A small image classifier, trained from scratch: arch convnext.
Rows from block 4 of a small image classifier, named by matrix and row number. Rows with one number belong to one neuron. Each number is 128 + 24 x the weight over its row's rms, rounded and kept within 0 to 255. All counts start at 0.
After each neuron's rows are labels from the 100 images, of 14976, where the neuron reaches its highest value: "strongest on" is what is common among them. Only what is clearly more common there than usual is listed. The data: telescope images of galaxies (Galaxy Zoo DECaLS).
# fc1: MLP up (model.blocks.4.mlp.fc1.weight, 384x96), inputs 0-95
# fc2: MLP down (model.blocks.4.mlp.fc2.weight, 96x384, transposed), outputs 0-95

fc1.363 [137 132 134 140 117 115 141 156 101 129 152  90 153 136  89 190 137 146 156 114  97 132 122 146 212 112 112 132  82 145 142 113 143 117 130 152 125 108 141 124 164 125 130 159 176 124 127 126 143 131  99 137 134 146 109 143 143 136 139 102 136 107 130 145 145 128 100  99 107  93 132 147  99 129 122 159  68 120 124 108 128  65 126 111  94 135 111 116 125 159 101 114  97 179 117 143]
fc2.363 [117 184 125 100 130 147 170 164 134 129  88 128 131 132 100 125 143 105  89 145 149 121 135  82 143 120 111  96 152 142 108 102 108 115 110 153 141 103 135 107 112 115 113 137  89 113 123 108  98  94 134 124 156 168 139 176  94 115 132 139 106 135 108 118 151 135 167  84 110 159 136 145 130 132 108 131 124 173 110 112  85  86 138 137 122 136 182 144  87 114 149 132 162 140 153  90]
strongest on: roundness: round

fc1.265 [148 127 154  85 113 137 122 164  99 173 168 137 164 157 107 108 130 134 130  99 135 161  90 139 123 135 142 121  74 138 130 119 171 121 146 126  91  99  85 129 136 154 150 107 123 139 127 149 133  82 167 127 108 137 145 135 119 127 121 154 193 138 113 151 117 146 135 132  74 133 110  82 152 130 120 152  94 138 130 125 112  69 125 132 111 113  99 111 135 152 147 146 106 163 113 112]
fc2.265 [ 92 172 139 120  95  94 173 141 162 108 132 114 143  95 111  54 134 109 119 127 138 122 148 122 156 134 134  76  97 108  86 152 132 171 119 160 118 110 134 145 158 139 124 134 118 161 116 147 132 130 136 155 149 139 124 134 125  98 100 142 183 135 197 122 151 122 133 125 121 135  90 116 154 117 116 107 132 154  89 135  96 108 103 114 130 108 131 107 132 169 127 115 136  89 125 119]
strongest on: roundness: round

fc1.169 [140 103  83  87  86 127 135 107 127 127 157 138 164 102  98 142 136 140 145 124 141 123 101 122 111  75 175 118 108 145 152  89 165 180 127 130 123 112 178 152 110  92 164 142 125 126 124 124 100 113 159 153 133  85 117 121 144  99 133 109 153 156 129 188 167 102 137 115 111 126 102 121 119 107 159  83 135 130 132 137 101 141 122 153 129 145 104 120 117 130 131 167 123 131 112 166]
fc2.169 [ 88 103 119 152 136  89 127 110 104 132  80 133 109 153 135 128 125 116 147 128 131 178 156 118  83 129  96 132 129 129  96 142 153  93 148 145 148 129 136 153 190 169 106  99  86 166 132 185 154  97 107 131 116 156 127 111 122 175 145 109 135 143 134  91 135 165 136 112  78 150 147 148 128 136 107 102 113 134 137 160 148 136 157 117 156 147 125 152 156 134 114 136 150 122 100 126]
strongest on: roundness: round

fc1.228 [138 119 144 156 143 131 133 101  97 132 114 129 140  94  86 136 126 140 153 111 162 136 142 135 120  79 114 133  69 138 156 113 132 118 154 126 119  96 155 111  98 150 174 153 141 138  80 143 131 122 122 141 134 191 128 130 139 135  82  97 107 143 139  98 112 133  98 151 102 122 157 151  70  95 125 124 107 142  87 127 137 130 124 169 102 161 121 127 153 105 170 155 133 150 167 143]
fc2.228 [129 143 105 133 121  84 134  97 109 178 146 136 106 144 149 136 139 154 106 138 140  85 153  72 189 142  90 121 128 115 163 165 127 157 111 140 114 132 142 112 122 130 131  84 151 143 113 135 145 101 152 149 123 111 128 124 137 129  77 116 111 105 127  92 135  98 145  96 166  73 158 127 125 119 108 153 130 104 124 135 181  91 140 127 133 141 144 106 149 114 122 167  91 118 113 155]
strongest on: roundness: round

fc1.150 [143  98 130 135 111 148 162 182 125 160 174 131 147 145  95 140 128 147 119 136 126 128 160 156 134 102 139 121 115 175  96 129 146 114 164 114 101 102 158 151 146 117 201 108 127 129 103 107 101 133 115 135 123 108 130 124 103 107 173  77 129 107 121 137 128 105 133  89 124 107 130 122 147 155 153 156  91 149 109 120  96 137 150 136 137  95 131 129  99 131  84 170  90  88 116 125]
fc2.150 [143 147 134 151 130 120 157 114 102 131 110 140 149 111 119 131 120 133 157 135 125 126 153 135  57 164 107  96 115 144 107 117 119  85 146 141 161 121  85 134 134 145 106 111 105  96 153 125 116  55 111  91 149 133 156 143 122 125 159 116  99  91 144 148 135 120 139 109 102 116 140 111 135 154 169 127 132 114 108 126 112 174 140  52 160 141 154 133  82 145 113 130 136 102 102 122]
strongest on: roundness: round

fc1.171 [107 146 132 174 148 171 105 141 130 148  84 139 143 111  78 109 132 160 141 121 151 123 158 113  99 172  84 148 132 123  92 121 126 142 114 137 122 112 129 132 117 128 157 129  92  99  80  93 125 133 110 162 175 120 136 134  81 136 132 150 136  92 113 139 124 166 113 130 128 137 160  99 141 149 123 139  91 123 104 153  99 138 144 162 190 122 135 137 172 132 106  98 100 133 115 102]
fc2.171 [117 138 113 123 169 123 163  94 113 111 127 144 140 165 148 137 129 139 114 128 143 146 111 145 128 158 173  99 125 138 157 130 136  81 137 124 149 146 136 108 167 127 119 114 121 117 179 153 128 108 141 121 152 151 160 107  85 117 117  96  77 106 125 143 182 123 148 146 124 154 111 123 119 121 121 136  94 165 111  97 102 143 179 122 143  76 181 128  92 121 117  86 163 110 112 107]
strongest on: roundness: round

fc1.336 [ 95 147  94 118 164 109 120 117 164 129 129 112 126 145 129 172 151 107 180 120 114 155 137  95 105 156 122 161 102 136 157 107 140 106 131 141 170 129 174 141 140 113 155 110 119 130 142 116 129 145 120 160  94 154 142 155  99 140 123 114  99 148 166 144  98 138 134 107 108 122 126 134 124 145 123 151  52 172 126 134 124  98 130 138 103 145  77 111 101 132 131  93 123 112  65 117]
fc2.336 [114 106 127 147 151 122 141 119 130 175 151 115 128 115 145 134 138 137  82 135 114 119  99 121 150 135 161 128 104 123 109 161 128  79 122 161  53 113 120 160 160 147 145 127 133 171 138 129  93 117  91 104  96  91 107 127 100 141 102 144 144 124 187 139 131 104 130 121  77 127 136 124 140 145  95 130 125 119  75 130 167 146  95 124  97 102 130 104 118 126 162  94  96 131 151 134]
strongest on: roundness: round

fc1.200 [118 119 103 139 128 108 145 187  96 115 149 128 130 121 117 135 171 131 140  87 151  96 168 147  95 129 141 110 153 113 131 108 150 102 141 125 131 111 151 140 159 127 183 151 117 111  91 119 104 108 154 149 118 160 109 106 174  94 144 156 115 177 105 139 116  81  94 151 110  87 116 137 106 118 134 112 119 131 126 131 141 128  97  90 130 145 123 148  84 134 130 159 141 181  98 155]
fc2.200 [160 165 122 116 115 126 129 100 150 113 129 144 133 127 133  98 102 111 111  81 126 150 173 120 124 133 140 131 133 140 115 179 133 123  98 142 122  93  96 121  99 175 137 116 107 123 137 131 154  81 104 163 153 127 140 158 127 131 135 140  89 118 160 142 123 212 118  90  95 154 114 138 157 152 111 126 150 128 162 143 115  91 143 135 124 173  95 133 148  88 136 102 116 144 109 159]
strongest on: roundness: round

fc1.298 [115 133 161 102 143 130 117 114 132 163 148 134 104 149 115 127 135 142  92 148 113 131 147 108 126 138 145 106 148 153 149 127 140 157 140 116 151  81 134 118  70 115 104 188 127 126 164 145 133 129 127 131 120 113  87 123  93 138 177 129 105 123 133 118 135 144  99 135 143 136 148  82 164  96 124 156 118 139  96 127  96  98 187 151 107 135  94 170 150  82 124 135  76 128 106 162]
fc2.298 [125 109 116 143  68 127 126 122 127 125  75  96 110 129 112 160 116 107 170 134 141 115  81 143 149  93  75 126 150 118 139  87 162 151 132 134 153  95 114 146 136 114 108 119  94 140 133 121 114 141 172 137 150 147 128 126 192 126  95 103 103 142 119 121 168 118 147 142 128 120  89 139 132 104 106 131 161 142 154 150 170 175 146 132 120 155 138  97 109 166 125 140 156 124 152 148]
strongest on: shape: featured or disk; roundness: cigar-shaped

fc1.46 [169 139 126 124 129 142 195 135 138 100 133 161 115 158 108 171 134 159 142 119 118 113 164 127 145 165 150  65 135  74 138 137 162 149 172 135 103 131 125 160 121  85 147 147 125 133 118  91 107  90 121 153 151 133 112 130  93  88 112 155 151 141  95  79 115  98 159 108 107 126 129 121 138 157 132 128 123 127 133 111 142  87 101 133 108 150 133 109 120 114 125 113 129 109 106 162]
fc2.46 [174 149 104 123 139 149 140 118 146 144 106 154 126 133  80 138 108 118 116  80  94 120 150 174  85 132  78 147 123 122 123 100  97 119 128 122 149 178 147 179 141 114  88 115  91 160 103 124 130 134 160 159 135 149 124 122 185 136 136 166 135 132 146 107 142 128  87 130 153 122 133 103 103 115 126 114 145 132 148  97 136 152 158 159 150 102 139 152 152 135  96 139 104  96 150 110]
strongest on: roundness: round

fc1.272 [129 125 145 149 150 163 104 117 119 139  59 134 110 100 137 137 127 147 130  97 108 134 121 117 156 150  91  91  91 138 128 141 120 123 145 165 124 145  90 118 135 104 146 102 148  92 118 150 159 139 134 178 110 150 105 111 114 101 168  98 176 148 115 130 110 118 117 101 137 145 139 182 122 140 119 138 165 128 132 175 111 142  77 104 126 129 110 148 178 126 168 101 118 135  98 113]
fc2.272 [158 108 131 130 149 138 141 123 149 158 172 104 166 138 129 118 116 117 114 133 132 105  88 159 166 106 128 138 135 123 139 122  92 118 121 140  93 118 150 146 156 134  91 141 112 135 130 107 151 157 171 101 175 112 171 130 155  73 127  92 173 121 168 136 141 134 130 131 187  96 151  93 131 125 113 134 106 135 128 112 109 122 135 114 138 133 128 188  89  78 105 102 103 120 138 140]
strongest on: roundness: round

fc1.35 [157 138  89  86 149 122 125 148 136 113 121 119 104 104 173 181 106 154  73 132 114  98 168 128 139 134 128 153 118 163 149 122 147 155 141 111 137 164 131 113 119 114 138 148  89 141 138 124 143  97 151 110 115 124 132 137  93 117 146 100 147 165 112 138 140 127 124 187 144  78 154  94  95  72 149 163 120 101 134 150 169 108 111 144 105 128 108 147 115 122  92 109 113 128 122 139]
fc2.35 [128 135 173  80 168 166  80 132 132 116  91 100 144 138 154 114 135 118  99 107 137 115 152  86  87 129 135 101 138 114 124 110 162 115 120 157 175  99 125 124 127 110 157 110 122 128  94 140 132 150 161  99 134  95 162 114  96  98 161 131 143 136 145 133  94  96 145 151 152 112 166 124 113 141 131 143 120 107 126 111 120 166 107 150 145 121  88 150 178 127 105 113 120 149 181 115]
strongest on: shape: featured or disk; edge-on disk: no; spiral arms: yes

fc1.337 [102 194  98 113 160 136 116 135 129 125 166 163 141 144 126 177 166 117 136 109 123 155 163 115 115 127 112 140 133 130 109 121 169 123  93  81 114 125 105 140  90 129  83 162 131 104 155  57 138 136 113 121 169 136 126 106 116 115 145 121 120 114 122 104 108 147 110 121 147 122 123 117 144 114 144 151 115 144 109 152  99 120 139 108 145 108  86 181 164 108 112 157 104 167 124 133]
fc2.337 [132 119 107 151 153 152 136 171 129 120 109 133 169 183 114 132 128 126 171 102 128 127  75 132 132 155 119 129 105 101 112 117 138 125 110 138 187 120 123  76 108 106 105 128 129 143 119 127 110  88  84 116 159 154 141 115 132 121 103 144  87 181  99 154 131  83 143 107 112 105 109 180 115 111 150 147 110 142 128 146 142 136 104 143 116  95 143 134 124 137  92 111 111 167 141 169]
strongest on: shape: featured or disk

fc1.196 [124  90 112 117 132  87 158 178 109 117 127  80 187  94  92 100 109 129  99 140 107 149 133 151 133 154  94  84 107 143 156 114 120 117 163 129 109 143 128 136 145 101 161 142 123 129 140 152 138 114 169 158 135  81 118 138  94 142 171 151 109 167 157 130 139 137 122  90 134 151 130 114 109 136 144 159 104 108 160  92 117 129  98 118 122 144 117 114 145 138  98 105 141 158 122 171]
fc2.196 [152 151 146 105 133 136 158  54 103 121 104 114 137 140 172 105 117 100 150 121 138 131  96 137 109 120 125 153 128 156 103 135 155 110 115 123  80 106 134 115 121 148 127 138 175 107 121 136 117 128 155 156 125 105 130 117 128 110 114 125 118 120  92 112  79 140  98 140 125 110 111 148 146 137 194 124 141  85 144 167 147 102 153  89 120  89 170 129 112 110 117 105 192 107 142 133]
strongest on: roundness: round

fc1.187 [132 124 125 126  74 104 161 171  95 114  79  88 127 146 115 126 124 132 140 158 134 119 136  91  97 103 171 120 125 116 148 129  94 113 146 122  79 121  98 172  87 142 161 144 147  91 111 124 103 106 131 137 121 110 137 144 101 131 159  94 171 170 131 129 112 126 120 151 102 135 105  94 140 165 116 112 106 109 149 158 147 124 128 154 149 141 142 147 163 150 136 145 103 163 150 171]
fc2.187 [132  98 121 138 106 118 195 112 116 134 117 113 134 101 145 118 123 114 192 112 158 170 136 144 105 103 153 150 128 137 124 114 144 146 145 157 189 108 119 184 123 135 132 113 147 133 151 158 133  90 131 136 179  67 109 125 166 118 145 105 125 133 101  93 133 113 128 130 113 139 122  79 142 124 135  97 155 151 103 139 128 124 132 112 101  81 114 109 160 151 112 147 125 154 111 111]
strongest on: roundness: round