From a checkpoint of a small image classifier.
Data: trained on telescope images of galaxies (Galaxy Zoo DECaLS), 88335 training examples.
Rows from block 5 of a small image classifier, named by matrix and row number. Rows with one number within an expert belong to one neuron, the router's apart. Each number is 128 + 32 x the weight over its row's rms, rounded and kept within 0 to 255. All counts start at 0. Numbers have three digits each.
After each expert's rows are labels from the 100 images, of 14976, where the router gives the expert most weight on average: "responds to" is what is common among them. Only what is clearly more common there than usual is listed. The data: telescope images of galaxies (Galaxy Zoo DECaLS). In brackets: how many of the 100, against the usual share in percent.
# router: router (model.blocks.5.mlp.router.weight, 32x96, trained with AdamW), inputs 0-95
# up: expert up (model.blocks.5.mlp.up, 32x96x96), inputs 0-95
# down: expert down (model.blocks.5.mlp.down, 32x96x96, transposed), outputs 0-95

# expert 27
router.27:065101176173097099093140174187069089139143111138146059144107159140136130096189102144159109187187104111132154092109103136128086112160117189111115160140163109120132077106146133119087206076149176141148119114104157096138149132094095183167143124081096151091144141090111074128120105115121093132
up.25:077099110108176158160117125121157146090145087178120126171164121110056160104138151172137117105146086113143073096103102134197137154143140142114151151118132140099075133125120152192112121072199147140110097162068078121162155201109066131127090154068140162108125133145162124171100125090099114175
down.25:143130123196132175118128120175157128131124234205110166120089071148149139117147155122141177177133121084169127090125123105123128170113120137221104075153146158126110115143127088122143105146121115125103169095108097134148125084080167105116113165154093086159103134070108049130153122100156150132
up.26:080182153124137148153188154156148151132147125130094166147185125081097093116106183191134150190074112162052135085118130122153127132118108105134084164088081088171150147137122141136117098067130114128142148122056087174161127135102148122169110120173094113093122133083066196116118157128100124158
down.26:117122086136068105094125138082106146107121143120162152103178164105089091142130143152141209108156099125107129102113114044213139125160097133139145134121165146129112086072135140151148122253156093090058134158142129140128077095131174151090126132139126138182113126152156151108139144148162101136
responds to: shape: featured or disk (88 vs 30.4); edge-on disk: no (75 vs 24.7); spiral arms: yes (65 vs 18.8)

# expert 13
router.13:124104168176140122072169151120174067134127152117186156127146146202090154116175067125148139114119160090116108128165109139089110151137107075154142177137108115070136102099132143114099150099063121153136185182173111124079117109150074169121146201085122097094117151075175081139127096129112133119
up.25:105130161161117166105188135147106193124133124043111110081123121104138154165124095089129197119059162092154133099134154102157040120061132097152122125062149172176134089152127124159204143171157159112147102132124141112141124132150137135159099141103180100064160116124131134101111144091139106105
down.25:136131117138088145066136146084090101036091140162125098152141142133152091121105093094110093123129124053176115192110093129183192112127131117130135129122146145176188188168132114080082099162143151114139168104090163129064158091099119155129107146128096186084185155123118119149106125129164098111
up.26:111043112134183156102178132157167174145112174103130141088105124151120166070127157130101132130154138181172065157141116094149150123103138165109125055124136132070119101103125110129066066136125108132084144110123141150057154148121136115157106180131102185156112118173114157141096112087139162208
down.26:119106158115122163119163148142146096184100116154108174150139093097101102145112160112104196114131141170105144132064101107077175199106095109137098071135074068130169196152127115116161116142158130126087142133188128153132098156193183144192136143086133144103170136129098146100102108158057121137
responds to: edge-on disk: yes (37 vs 5.2)

# expert 9
router.9:118168146089090075114149141153071130099091107130132168082204106100112128095124158077119131147091105119086103134168173151158141182171105187104169129105134098183112132089095095142172156084121155158119157123121121055167161147110169168139076098115130165125103116148080111084144089091154068114
up.0:155128186102148117126145168127084156122142144097165138082163123103127125125126108107159129120090103094123111110156162127215117185082137154192149144182066113187059121126088123160121161075136133091131131121073133067140143202159125134117076114143127148148078100120111101152188111075133082150
down.0:085144185106127104160117173108084194129155130125104136191119178142127135151160143109179065154085062124101143129052088111130091084130116094117122186152123121163121162156084070098141155159107111112152127140094118098137108175121139093160126128078159145110169121177072083185098092155137145100
up.1:162097187172177118154117165131126129121050164155133138143171149119165113092144149109146064129090119118165127096101167174172077131113105109076092132054120107183133085124135111129179192152108106199157172134080135115137155106103135163111094068108109082133167090141111121176097124101135112143
down.1:083133195157163106101148144134103119157148115139098093123103093142079184095094174164133144129157125139073108042126119126114125144176079106119139140098097183123153144129134068106125154117147140098167101141180182123151112100121232077124154164122081134090146116129122097212136142124139166099
responds to: roundness: round (58 vs 20.3)

# expert 5
router.5:119156078105153112130133141089133199144155061147090100104077052125149101159166122125119120106180126074146104165148135127127092103178106116150120134130180098097124160111130082119133132146189131129095129188099123166066109156163143167067153163118159130190161166121075164130090136181165141092
up.0:096121181135121114109116157121113119141193113134073145139127109240110119164125115090125078127176103148141123077111084112139140140129150100174087086168148185101131154116076123142098158159173132117086079141074139121068110102174129094143150133104131101193181152092164073160100162111129164130
down.0:104145183152173142115130155095164144130078113123103100147125153210089111137089138116088143166102164139155165149093088119155086167084113151110132163122126156150107147130129147180127103120160127071130089070198137142172100099128139138103135102107186059171145131203098143129150131076202173123
up.1:128130119112106081084204084157113131145147181171150149154065138115154119096121117161114143183091133144165166073166137135114092079132170116099101159138143066142117156176176082114075177118135081167110132143038088104137084097180134138129184146117097095158133124163110134127129103160098140106
down.1:147122120098110129163124133183110154115148168049089111114157124101180122109154102105093146173081162078133111154111122072159119147099134129104126162114100118126178119103148081162133196142147133101058098187115174116076132137137110120043113086141146122125153137064109094103145055066141145100
responds to: spiral arms: yes (40 vs 18.8)

# expert 18
router.18:184080143142113132123154161048169099140121125102151192105118117138153128163180081109151140104122171129088170091148093127107103102078153109074133141123094177147153072126201114095145121120174158121170139168156172110132136123179104097119087131114119123041141106083195125148154076109132144149
up.25:116120167144127161140142164100187082142165105114172087126134140108085087134190103119158110126184141142157082174132117172125130159138166154130043085110077138073090135099177107128131098140102091151149100175065145185198148128170101070124180131109127158090122142134143123133084081100138117110
down.25:183148181115105165135150106065148094196092151124121122210104130103137115194160143167112088069078138144119152155149098145145129168109104160126103125136074112124136114121086111099112139128119105143130082134067166170028102124106141140125102119137132098061155089102099062097107142104129107157
up.26:181142098136111114149129116113130091140169116151135129144164090152103191107147171117136184152146092090165131094151154094162137166107148119086131182104150080107132088115183145138135122112167175141085109093183147108122133108119094130111229140083151181068102078129128160098101100055079087114
down.26:146078111125167134166136170112129103153165105147185133089100182111116094163187108139143095161127123164157220140135065070102133151128109117076131175146108073093148161149071108106110027128113087109202107143145169116142117117131097085130129150158124078118132122124096126121119150130132074131
responds to: shape: featured or disk (95 vs 30.4); spiral arms: yes (54 vs 18.8); edge-on disk: yes (32 vs 5.2)

# expert 31
router.31:142159100141115144135107126101106147168135167130155103114121107121170095154145110111193137081122106168090198114047131113118144050110178149118165136175155118168094125145080065129118091168150124158208125103158155190124168150105141113134120084167125078164095159118188141081153092150136116144
up.0:126124192116170097134104090132113125113132121166100108105160046161171056091142147081126127174168100153114122104131142120197088166111127091195157103208154134140102152084145119142140162104166099133134154141197073101169098094126068147135106117174112111111140133155147120083109086134145087155
down.0:182107139147140050060112119108129144096101107108071152113209141163141127140154072127174146130111138118144096120130168138105130097127184132083124075140096126073147172173178083122087077136190075161110118163115121131144100122114124155111066185121138175114138117078104157153125109078118088120
up.1:114095137152178080128149158145189135113127144170151094100155091151102145149134112102112127117207115191140092147126105060129098138103110235148160151134108136163155181145159113093098122092075160106127110105081081073101122125126150127173196165083107138103112089159109149136151091145121099087
down.1:077109096181112139125140160123074091100095145131141117106123171152139088116105116140151123074108132132161108167105163183126118176132196200094081104124213136136140126131147118175122166134137165138115125122103185120108081049157115133129180155122138119144110178101113155169137193092107199160
responds to: edge-on disk: yes (50 vs 5.2); roundness: cigar-shaped (40 vs 8.1)

# expert 11
router.11:167077123107102135181065092175104149186082149139118163119163083077133088152097174134071126134063182138121124102146077129148127167102076078145141140119076193113117100146119147112184127157141075144108104173141164108121117163138119080089136126098175168164161093166124136151136161138165103129
up.0:180100113142176115154149170136085110089135128123160126110098085111080147110112127146130164091108155111181125143137124100159119158080088096175138126169098156141086122090046144069149131098090114133100114186078129121154184227100142105141131114115159084133166167098141186161180143123153089096
down.0:133143172182110105144126130112102133160146133190127099122111151093229119149144146105123094101158101175144107068136114122080105156096141142151187157066080178118094137163155101116147093103095112161154079092214112134100174135093083115132092133130124108099099099104088135146096112088143144055
up.1:145096113142141137158088101190153169161104141116073160159124078072177110121130103103159136116167131101155132134156090161109131121111113118027139092133181151095137161153126065159067133111153139074150122180145113086116103069146111075098148162100161186112113128120106131145155141191148113189
down.1:114134061101099134134124115082191125131137123137165159134146161105086101086103138142123127127086218104205154126133127112123058189120115109127127184133112051117179126116170120138172113117098081123095048122117167115092133183143131140080121128180148115128090176116109141116096088172122110154
responds to: edge-on disk: no (95 vs 24.7); shape: featured or disk (95 vs 30.4); spiral arms: yes (86 vs 18.8)

# expert 20
router.20:130122180109143143160153128130143115174117164077081069120071169115122134089145122166157126092168095150071101102129126105190099151162113076134098141085052106112119178118109090133111108145174106175075127110082155143118119103165119200166176120148142178118176144133080164135182137127094146168
up.0:128170111105182111097108152095151148120160088116088133112108127219130090146140118127177131153126113102073086098125123172057040103150154135174126137165165141112162095131157134105124158135090165146087161113174094149163127087172165151160122074129133137087125105092119054115157112199112147117
down.0:116124113121079079099167079141162130122125061121129157106141161138131094081117151092145149153120074117172166162102191122105147100126104095127127136145132139133148112176090118152128128144129166153126109148218144115068052164127122114067158166181144151090126090155148067091117146163136094215
up.1:062157129117122165127146108143142106136162134080137111129158223117120110131135159144091180121057173135116075133110123114149108120164179125126122130124081086066067100176103144132160147127091161178061132140151130137144162140127109134165154085167197092151151110114146082103071168119147098071
down.1:115190149124149111142133115128066142194090129129166121115123172115160173138085141146037134185088161176104154108122115132182155056169125110061159128103162107142090160152122131133132215126162133108174157128084132141111064151106131111102146131069122135129133105126154142157145113060097134145
responds to: shape: star or artifact (32 vs 1.3)

# expert 30
router.30:157130118151150099160131148161139156100156100124122130098100178133060140128122152130135132095163158125132102081158186039156121119077095133093140112158142156056159101121107138132109146166074140128101052085126080126086111149108080128146173125146170158157127150189095169184147191139085170155
up.0:134105183166145132163096169147146172111128149121133157172109116168140164106150096180143131104094144124091101128161081164102082084160145148140088098085134111103103137193131159123138153124154106091164135193130140137091141124062110165126143122064055176107162093124079050118085082100171148156
down.0:149179110100133134095133093141155111155130088172107157145140166131135118152147152172143122106138141122181097141132141132103152098137164174107206087117176119193113086119101074123160162080156160200159069198189157154103099106137103127120119122174082138133138144125148116117197134039147108119
up.1:125115109111181138143107141145108114135103061192151128139109103127124150105181145101220148145139147133118092112121127115133119148110068139152084122123141135106143127093147170141141169116166050097200068135085098160126169112175048139147146137106112128076112165087099101164129158128069187175
down.1:121130163164168120193153109123099113101125118170132172131086160114137151157146200136084082143174134120161155129142124164167109158111106096059079185158073090146060147177109079093088112098105105153148129104164086136093162059135171103130147142136134122160155149112106177102079096149079126137
responds to: roundness: cigar-shaped (38 vs 8.1)

# expert 3
router.3:161142172157175144163079098098131133134168156167080101156157121158094142132125097130055063116127165095128138090099122167150165109118118197121143122171116145152140135134136164102154156150093119082128073117185100072168131140133185097141142162068077058136088166152136110144140130072097162087
up.0:084136133194177114142159119103119166169108160136169091178115136163101127121143116152085087099160125078152136159107118158159144051105168124224080110115148134141140086150060071128132152144201147137075106153112172137043111148138111161099112145128133135109119103153107100094100103117148157108
down.0:143172138120123129100119106117152095152115144084106128160100175135155157186086121134110162142125164139084138102105129128120128095109120076102072086118115146069145165127088163129093131173096113135185199120143153091146097185131064081146117142125067071118193112159152179058126167160080134167
up.1:119142175223117161149111131119092098139183142068136137114145143153090126176121139170105128186113133161111111122103079166110140082123124126154135090142099138156132117102090147090126121089046138124087175137142143164158116107106060142179143143081165098108123129126235136081137152137142080091
down.1:134106188091112107095105115144167139148120145134105103191154127095123076114177209130098101153149114096101087135152089125113125141128099174137166126174090134101129160141102167079121116157093139117087092094103095190079102130165094106111130146076067132110163136150109050171138093115119177050
responds to: edge-on disk: yes (55 vs 5.2); roundness: cigar-shaped (40 vs 8.1)

# expert 26
router.26:058079152186115101068118097090165179137166107117137166122146129129081160088185114120157154136141079104081151136156125135106114158167047082070117123141158184106088160122143130196108120183077167100163107098123163127118167128108177128163171122133113161104151141093086110149117135092136137142
up.0:103146140124149146096141149221160075091160176133058144112152166135148187166097071168146107141139113186149073168116154130131076145134155142087148107152122104183111150164130118146152061114082150084116097122095134100101107120131124069149115103128082107132089154157215095122124094136138125155
down.0:165090134094108113126166096073118136100132140145160167067142180143135127110158118232155126152158112141117184077158081077133093156115193144104093141098158151129133124119133164072117124136153027101117114137112139134146167099149136148099137085107140120203129116137129166112109105131143165204
up.1:115155142099069136163130136139144150143131127089137131027197162156128097148125106199192111099118175180158110105112093104122113151095122130170140200187155134119143068160096174178170082141074142107122143150080108115102150107122156112127091126120081144119163119096105144147131136094092100079
down.1:155088130123145169090134158079174142209115196157092151093108150115115141060108122066120112120099171101101155134061123150185128089161166114175143175140137149140132162121077136124066147128140109145094066138128119120126092140101172138138134099188097094159114134084115144113180102087100094080
responds to: edge-on disk: yes (31 vs 5.2)